Rows from block 6 of a small image classifier, named by matrix and row number. Rows with one number belong to one neuron. Each number is 500 + 40 x the weight over its row's rms, rounded and kept within 0 to 999. All counts start at 0. Numbers have three digits each.
Before each neuron's rows are labels from the 100 images, of 14976, where the neuron reaches its highest value: "patch colour" is the nearest of a few named colours to the mean colour under the peak. Only what is clearly more common there than usual is listed. The data: crops of objects in photos (Visual Genome). In brackets: how many of the 100.
# fc1: MLP up (model.blocks.6.mlp.fc1.weight, 384x192), inputs 128-191
# fc2: MLP down (model.blocks.6.mlp.fc2.weight, 192x384, transposed), outputs 128-191

patch colour: yellow (37)
fc1.317:481469487472568443534555506520524513474513533469508457538550526465492546511521597595521445487481538489484533509605478489538429480522506515449474507489492470511465481462525476465426482514494563
fc2.317:483518481532442513433475534472458535463464459514479447439472485472470454505453490512464501458497460399439433520499451495478497472449465463519438451463466499471477485476344481485482501501446473

patch colour: yellow (36)
fc1.276:485470481472551449538553509506521519478515527466508458535547522465496547504512599596518438497483545482485525514601487493548428488525503513446473518491496465510460484462523482468426484525497561
fc2.276:479530486533439499428493542479467545455454462502487445452457493479462455502462483499487501455501456403441445527501445494480501475441449453523443456452485476468487491470353495474493504504453462

patch colour: black (38)
fc1.146:485460548479427503457497525493507539510533461498519544474488492578511493503493523504476494506483492517498492534552534533521512520565520458545460446481497455516525490473448423485549628516512439
fc2.146:552536501525448449445509509452457501499439440434508428502511501546444501512542524487540463409494483498426455520465434515446533544445468487541435440449499520537551459469474544492520539523446497

patch colour: cyan (60)
fc1.0:464468577484537475502417530544490520497488512462584529505490482582490457511519432510514496459482462493493559516525451506458522516515459503452537501434451501551507496472487516426537531467521499
fc2.0:446472483470479492455475457483500469473454498491458469430426499431479447462432440470437488491496447501464469476497467487509472453464451461481492460480496455448437489467456448451470467441490448

patch colour: green (45); cyan (36)
fc1.219:502450549481534482491451550581515458529481492460497540469461544514507423548520446521477489511484487491508506459504461553464458498457514514495477504440453520475482502499482503441521540495531507
fc2.219:455455515440491460493494424464506428491481505457424498463456482448471490405469456435425469558483444574484454454471481486516466476476473498462512494484504464465440454471493472438485474422507464

patch colour: cyan (42)
fc1.328:492463576491517494500421547530519524526483518483567542502452473589499464519522441525467494508484486485498559526517452530450524531512465493458534547439458499560504514482483529438542541474521505
fc2.328:451448436464503495492447458499455468436467496496499476436454468421501458475437455485456490460474475502489490460468488474478421433492468467445490482500454470445427488491414443478419434444491469

patch colour: orange (31)
fc1.145:511495468471540472484533489519540491534506424541500511583505528432472486504417543559423500498504593481530539467498584494479511469478500528541545476519526487435474491566509512553486538483548548
fc2.145:540501499543520573537479474542473498534564510579558557457502492501547496456484528568435554500481560550525548503538557484482492523548570501483495508531481525493491545510581490549491518546516553

patch colour: grey (64)
fc1.69:439491509514452549506571438480508559530517484505512614581481536519542450580553534589493467563531488450469538488517530498507511513479521514456535519503509458523536538567527547477554554519538559
fc2.69:573532524518503504522534498463513499566521512475524505512557531569486556468572532503482483510520526563465522506506486550507565577497545567555498468521537532576575482486628559537564561535506562

patch colour: yellow (38)
fc1.285:494476473464546455529560503516526505466499532468496459534550529464488548496507604600516444500497545483483516511598483503530424481528497498448484518491504467512462478456523497485422479531503563
fc2.285:477535497527436498423481541470473538460463473507477448462455500470466452499462486486485499454512455417435461543511443491473504484443456453530445455443480468469481489452365485468497493491445456

patch colour: white (52); pink (28)
fc1.137:419497412402470545441486442430477511482426506513498432485550541509480486523514498511507544485515493453496552452409463465553563469542499494457525529471528471530533485576546529551490445475545559
fc2.137:535466496464557499578511448508517449551557528485503560544545494531533557475544517502490492550482544509555550467483557506508502535561557554462544535554520524536523490539550514538507506497539555

patch colour: cyan (54)
fc1.34:468446576475530477491447533523463497524489513468540524469469477633499482511499450503540496472493455493530529512498462530478527510535501453466501500425487479541533499479475506451547544489508491
fc2.34:450473510451473449463484438443493446520479462445410449477485465496449497483503480439494441499458430530448437460465434470476518516448457491476463453482491453487493436438447492446522516434459469

patch colour: red (26)
fc1.333:442475483516466491460485537527518499470565505460459503496511537472531543586537498545482440462494479496516543485600517444540496470493458498512466526549488425483503496454527554504513544471394573
fc2.333:527562516574464573458502574554458590473503484559550499449467519486537448479465528575468571456513529485482503569551502492484493495491506447538472493478478518463483562507544502526492516560477479

patch colour: red (65)
fc1.227:515476466540451591438543547541526531584570519506432499532486509523542496485549637530490522555535519509558472535554556524522560444538475444541457535527516439547480466483486479484522505560472495
fc2.227:492502457519445527455444523473437523464469444530502479448458459463466431514423458518479496435458481524449474502498468439439448461456489425498440447437443458441457488435493455466451465505451471

patch colour: grey (75)
fc1.43:446525483512491552514577432473491558504512486504539615554496511485548447581540519586490460521548489460484522479485525483502526528483527519452525530506508444529534541565520508456549526527525555
fc2.43:570511512498524481546541480480521476557515516453516508525570520566501565451577527488499480524508540547483540491475496545517557568513541562532531484532552523572571490505612557535551537529526551

patch colour: green (46)
fc1.286:515480510548501494524446619551519447543520554468503502481454545481487464527563491538449518518488465427461534483544530474467488504496454482548488548457505491465460544477446546519495423499477520
fc2.286:515480487493481522499480474457435482502482407542468535478490453485478492579458489509495475478439487581487454483451525447466438457501490465458439444450458507465453457472313460459445484530454502

patch colour: red (31)
fc1.323:545546505560468504481494478534561580518554476508435501574547591535489473530492535480509504573470588482525511526580516482524461432463432520579539507539523528496473519506460544538465595505543479
fc2.323:501534467560464568449468572526468589476496511607533508440451501446532445492440478554455558478524505595487516547563515490485475475480508464531470485483472486456458525472599473505462481507480475

patch colour: green (53)
fc1.110:485487443526469524544456582482564447527549487467524544472479516497544427521534441515465494546486492500396570578530535482469530529576443546544502516504438443513489478482576540503558464480454492
fc2.110:410515504511503504479503556542545560433491542542526511509483533457531454527445479498492507490552490540555495531539531493542465413500449462523536590488498488436467518536407456498466457481536453

patch colour: cyan (46); blue (25)
fc1.4:465439582476516480486450532516465501514494508474534521467457477633498481512494448500534499468489457499529529512501469532482525509536511455470498502436491478535539498480467493446550552490507485
fc2.4:474484520463470449466481439435485442523473446441415445477485458499445504472513491446496440485451428525432435462454436467464519525447458491486446442472489459493497433439453501449525521443455479

patch colour: grey (63)
fc1.355:501564526534464501519485536446508576464525461491501561521443542484489497492543484507575527587448501307489530453526522464472516526446515496532509484457489481491479506522481484566525534568454470
fc2.355:514525510498517460498538574452549534528467498462463461582534524544457549570554482459638455534544462619465475516495456555540552527477475558551514504529535508560558463504503543479536517474510509

patch colour: black (39)
fc1.275:517502524519408563427495555505518523542504499533483531489475480587519538498513572497469484565515489493555490519577559542497539482551507441527473485477512468524522505485483477525543599512527449
fc2.275:551492438497463461467464516424432498517457427435479446481539441551439511491540500488510435454438472513439452481425442497440516542463485530512446440485442509555543435468470541509509511503440525

patch colour: black (54)
fc1.174:498539501538416457496499455446534605536538490426451552547478582519511449512548464485488476618457474505468519444567498496549450503525486536578468515507415499507564508466520575498525548514466479
fc2.174:524568518556454500438518600471502586479452486492502434482470534519463475477506503501521520475549459567443466565537438536506541524446451478572472465467519490515537519471553544478544535520465463

patch colour: brown (63)
fc1.52:487490433491503489493564528517498493506478574422461479573492527484525547550568616555495488555532536503475526519599491507537490428529501489482481483490466482530514477462543481523420530471486513
fc2.52:521477447536477537460457458516418478445501442499537491394465458469528455431468511553416542453444482432460470488463493472479447483500516467464459458523431526486448531539422478519442485544467507

patch colour: cyan (52); green (26)
fc1.340:507482542450512477522436542542507507500471492521510533478424495578517451530519415507492495486476498470541537493475473524439454534482508540443522484442457522481509537491510529431544568497543515
fc2.340:436457491465470460472479456484515460477474513466456487465438491430487462447461436451454478527501456537491475463499473481511467444474459472464508504480494433446432485471474449449470449438504430

patch colour: brown (61)
fc1.180:474478496465547470517576490500531537495492524446517451570536537511512549525515615577562420524481536519497536509600498511517413456532525495459504457463509531518503496448537486510418544511501503
fc2.180:503473446521493549489457477498416483488509451537526495439490459484547468502449489568481545468439520346482472483466497462464455483514530482465463474511427514485447510502332471527441486521483534

patch colour: black (54)
fc1.362:539540479554453500485492492484550505565533552479443518531530566500530495523548534475474464639490501513505484515583482548561473459540488482571502479488465558505492502485508523567462524517468448
fc2.362:505528461520441477438477528442458525470446460467488426459463478499429447476470459480482474443490473606434462522483432484450506495430462456538446440437469472481516469445564495471499497500451463

patch colour: cyan (58)
fc1.54:471441586477528478490438534526470494521496513470541524469454476624497474514501443504524498474489462500526534514503458533470523514534496457464499505439483482537527500476470503444547546486505491
fc2.54:456471513469465448464478435447490444509480455437421454477479455488444483476496490448494442491451441523441442454464438469467509500450463483470452453473481459474486437442451483453512511444460472

patch colour: grey (72)
fc1.336:425425509447475558432539450477525556535531454568471497537514519501490518506535548575527497501503474445517524475456508537542553506473487464476521470436529462525510513550519510575555562509510558
fc2.336:519484530474567499575539477515536472544540518495484553568561507547530560510543550494531487562493516527552508484482550529539531530563546560490543535546528545540533491548578530532525528505537563

patch colour: orange (46)
fc1.302:478476434492481491502584515494500514506499525473445477579522499481531525559531625571476475552517537508491533515609508509537447449555513501488490507517482458532493462486540462494434520526477521
fc2.302:475496505541472559463448496543469507441521491541545513429429501435546419480420499550448566461489511409489526518523510459487452447504503431477465494484451483436425561510409446489455470513485474

patch colour: grey (72)
fc1.5:458512437450521489443474504513498433493481485494518463529419529391445465521497494516455506493500509417577581486478569489483537456445556532496512503543486479462470510586477517591434492474537571
fc2.5:531480481505539554561475462549476475516568514539556568478521485497555502465495538554457534488465567537560567475508565473476484495559569505464522550535481526501485542542558472553476486544537554

patch colour: cyan (57)
fc1.337:476475560471508470502417547523468523505478523457564553481505485619515473523528434499527494481505486479510546506505460513456524532526488483466516478425461506531528504464511527449542543474511481
fc2.337:451473502485467456444482465463524477495466507457440437441449508448460464479469446444484474510512427545435460476506426512530508482452460490490475452507508455473457482463458486473509498442484445

patch colour: grey (76)
fc1.126:547574532525456478535530562393452562460419502558509528473477477578521561573468510461507510519504476401468475506511527517515521567464544513441510489503491488512555534514469450439547544532564456
fc2.126:539519484476488432482526568437523523517448476454433456551503482521451521552537447438600444552522456573456477507470447539510525534463457534537496444499534474551548435472517545445527472458514475

patch colour: yellow (29)
fc1.343:480470484477558453537556505510517519461511530457507455526545516468486554504508597597509444491486547485478519507599483501534425486519497504433472526489502458510461486463521480460431474525491564
fc2.343:474518484517442493432484531464464532453444459490472450450457486478458451485465478492479494454490448412432439516487445487470483474445452452515439449448475473471477481460360493459488489491442461

patch colour: yellow (40)
fc1.284:488466469454546445532549503504531516490505523480504459539551530456502534513504608599524435501489541488494529518599480494550431481527510518454481496489491461513466477466518484482424498524505564
fc2.284:486529486541429511422489543485468545454461468507494454450454500471482444504462480509485518456506461401442469542517455500482498478449457448529451459450478470474483507472362493484490494504450458

patch colour: grey (66)
fc1.98:523509546541482480540549469484494559484534448522537547530478478503514509528477430538553440486535485518462404513542560517497530572407467483494413511540539421476527540444530457460584560611518484
fc2.98:545575554536454455468568576466565553542467510451488455570517531565459528487568527459546466479542517482472502556524467541505567558471463512569484491453560480541581478469574557492569540523485474

patch colour: black (66)
fc1.225:495499538526451598514526573505541502553547518498515507509423506588573513522536514518466493578469463519508538546606556496484545504516528480518497541491484485517504504492519523508547596452548453
fc2.225:524445411451530487516470434485445420481479488485489509461492469489515509462475440492438486495464501453505502451422523503492444475518520521441508456515476520512473459514370484514419442479486532

patch colour: white (47); pink (34)
fc1.8:436542390408493528469480439455480498460449511519494438484535519499487510498490499497506510487526480484500536493415510462558557453528535524459518519484515472539490467563554461542489409452565556
fc2.8:553464479479554510563494447522491450537556513480538550507553489541542551456555523528471503537471549511552547462476555505502494539557563552460545529552494552554528511543558513555494517532543563

patch colour: white (42); pink (38)
fc1.44:445541403427487525496491429456481524461450507532492469484540517518499494502492497501528502492547466501505511491411524471553562454527541511460522522471526465551497480565555437530504402468567551
fc2.44:561465485476550497559504447514503449544554527466533540521554495553536555457562515510488499543476550511545549461473543518511510557554565556459553522549509544567546503536565526548511519523540560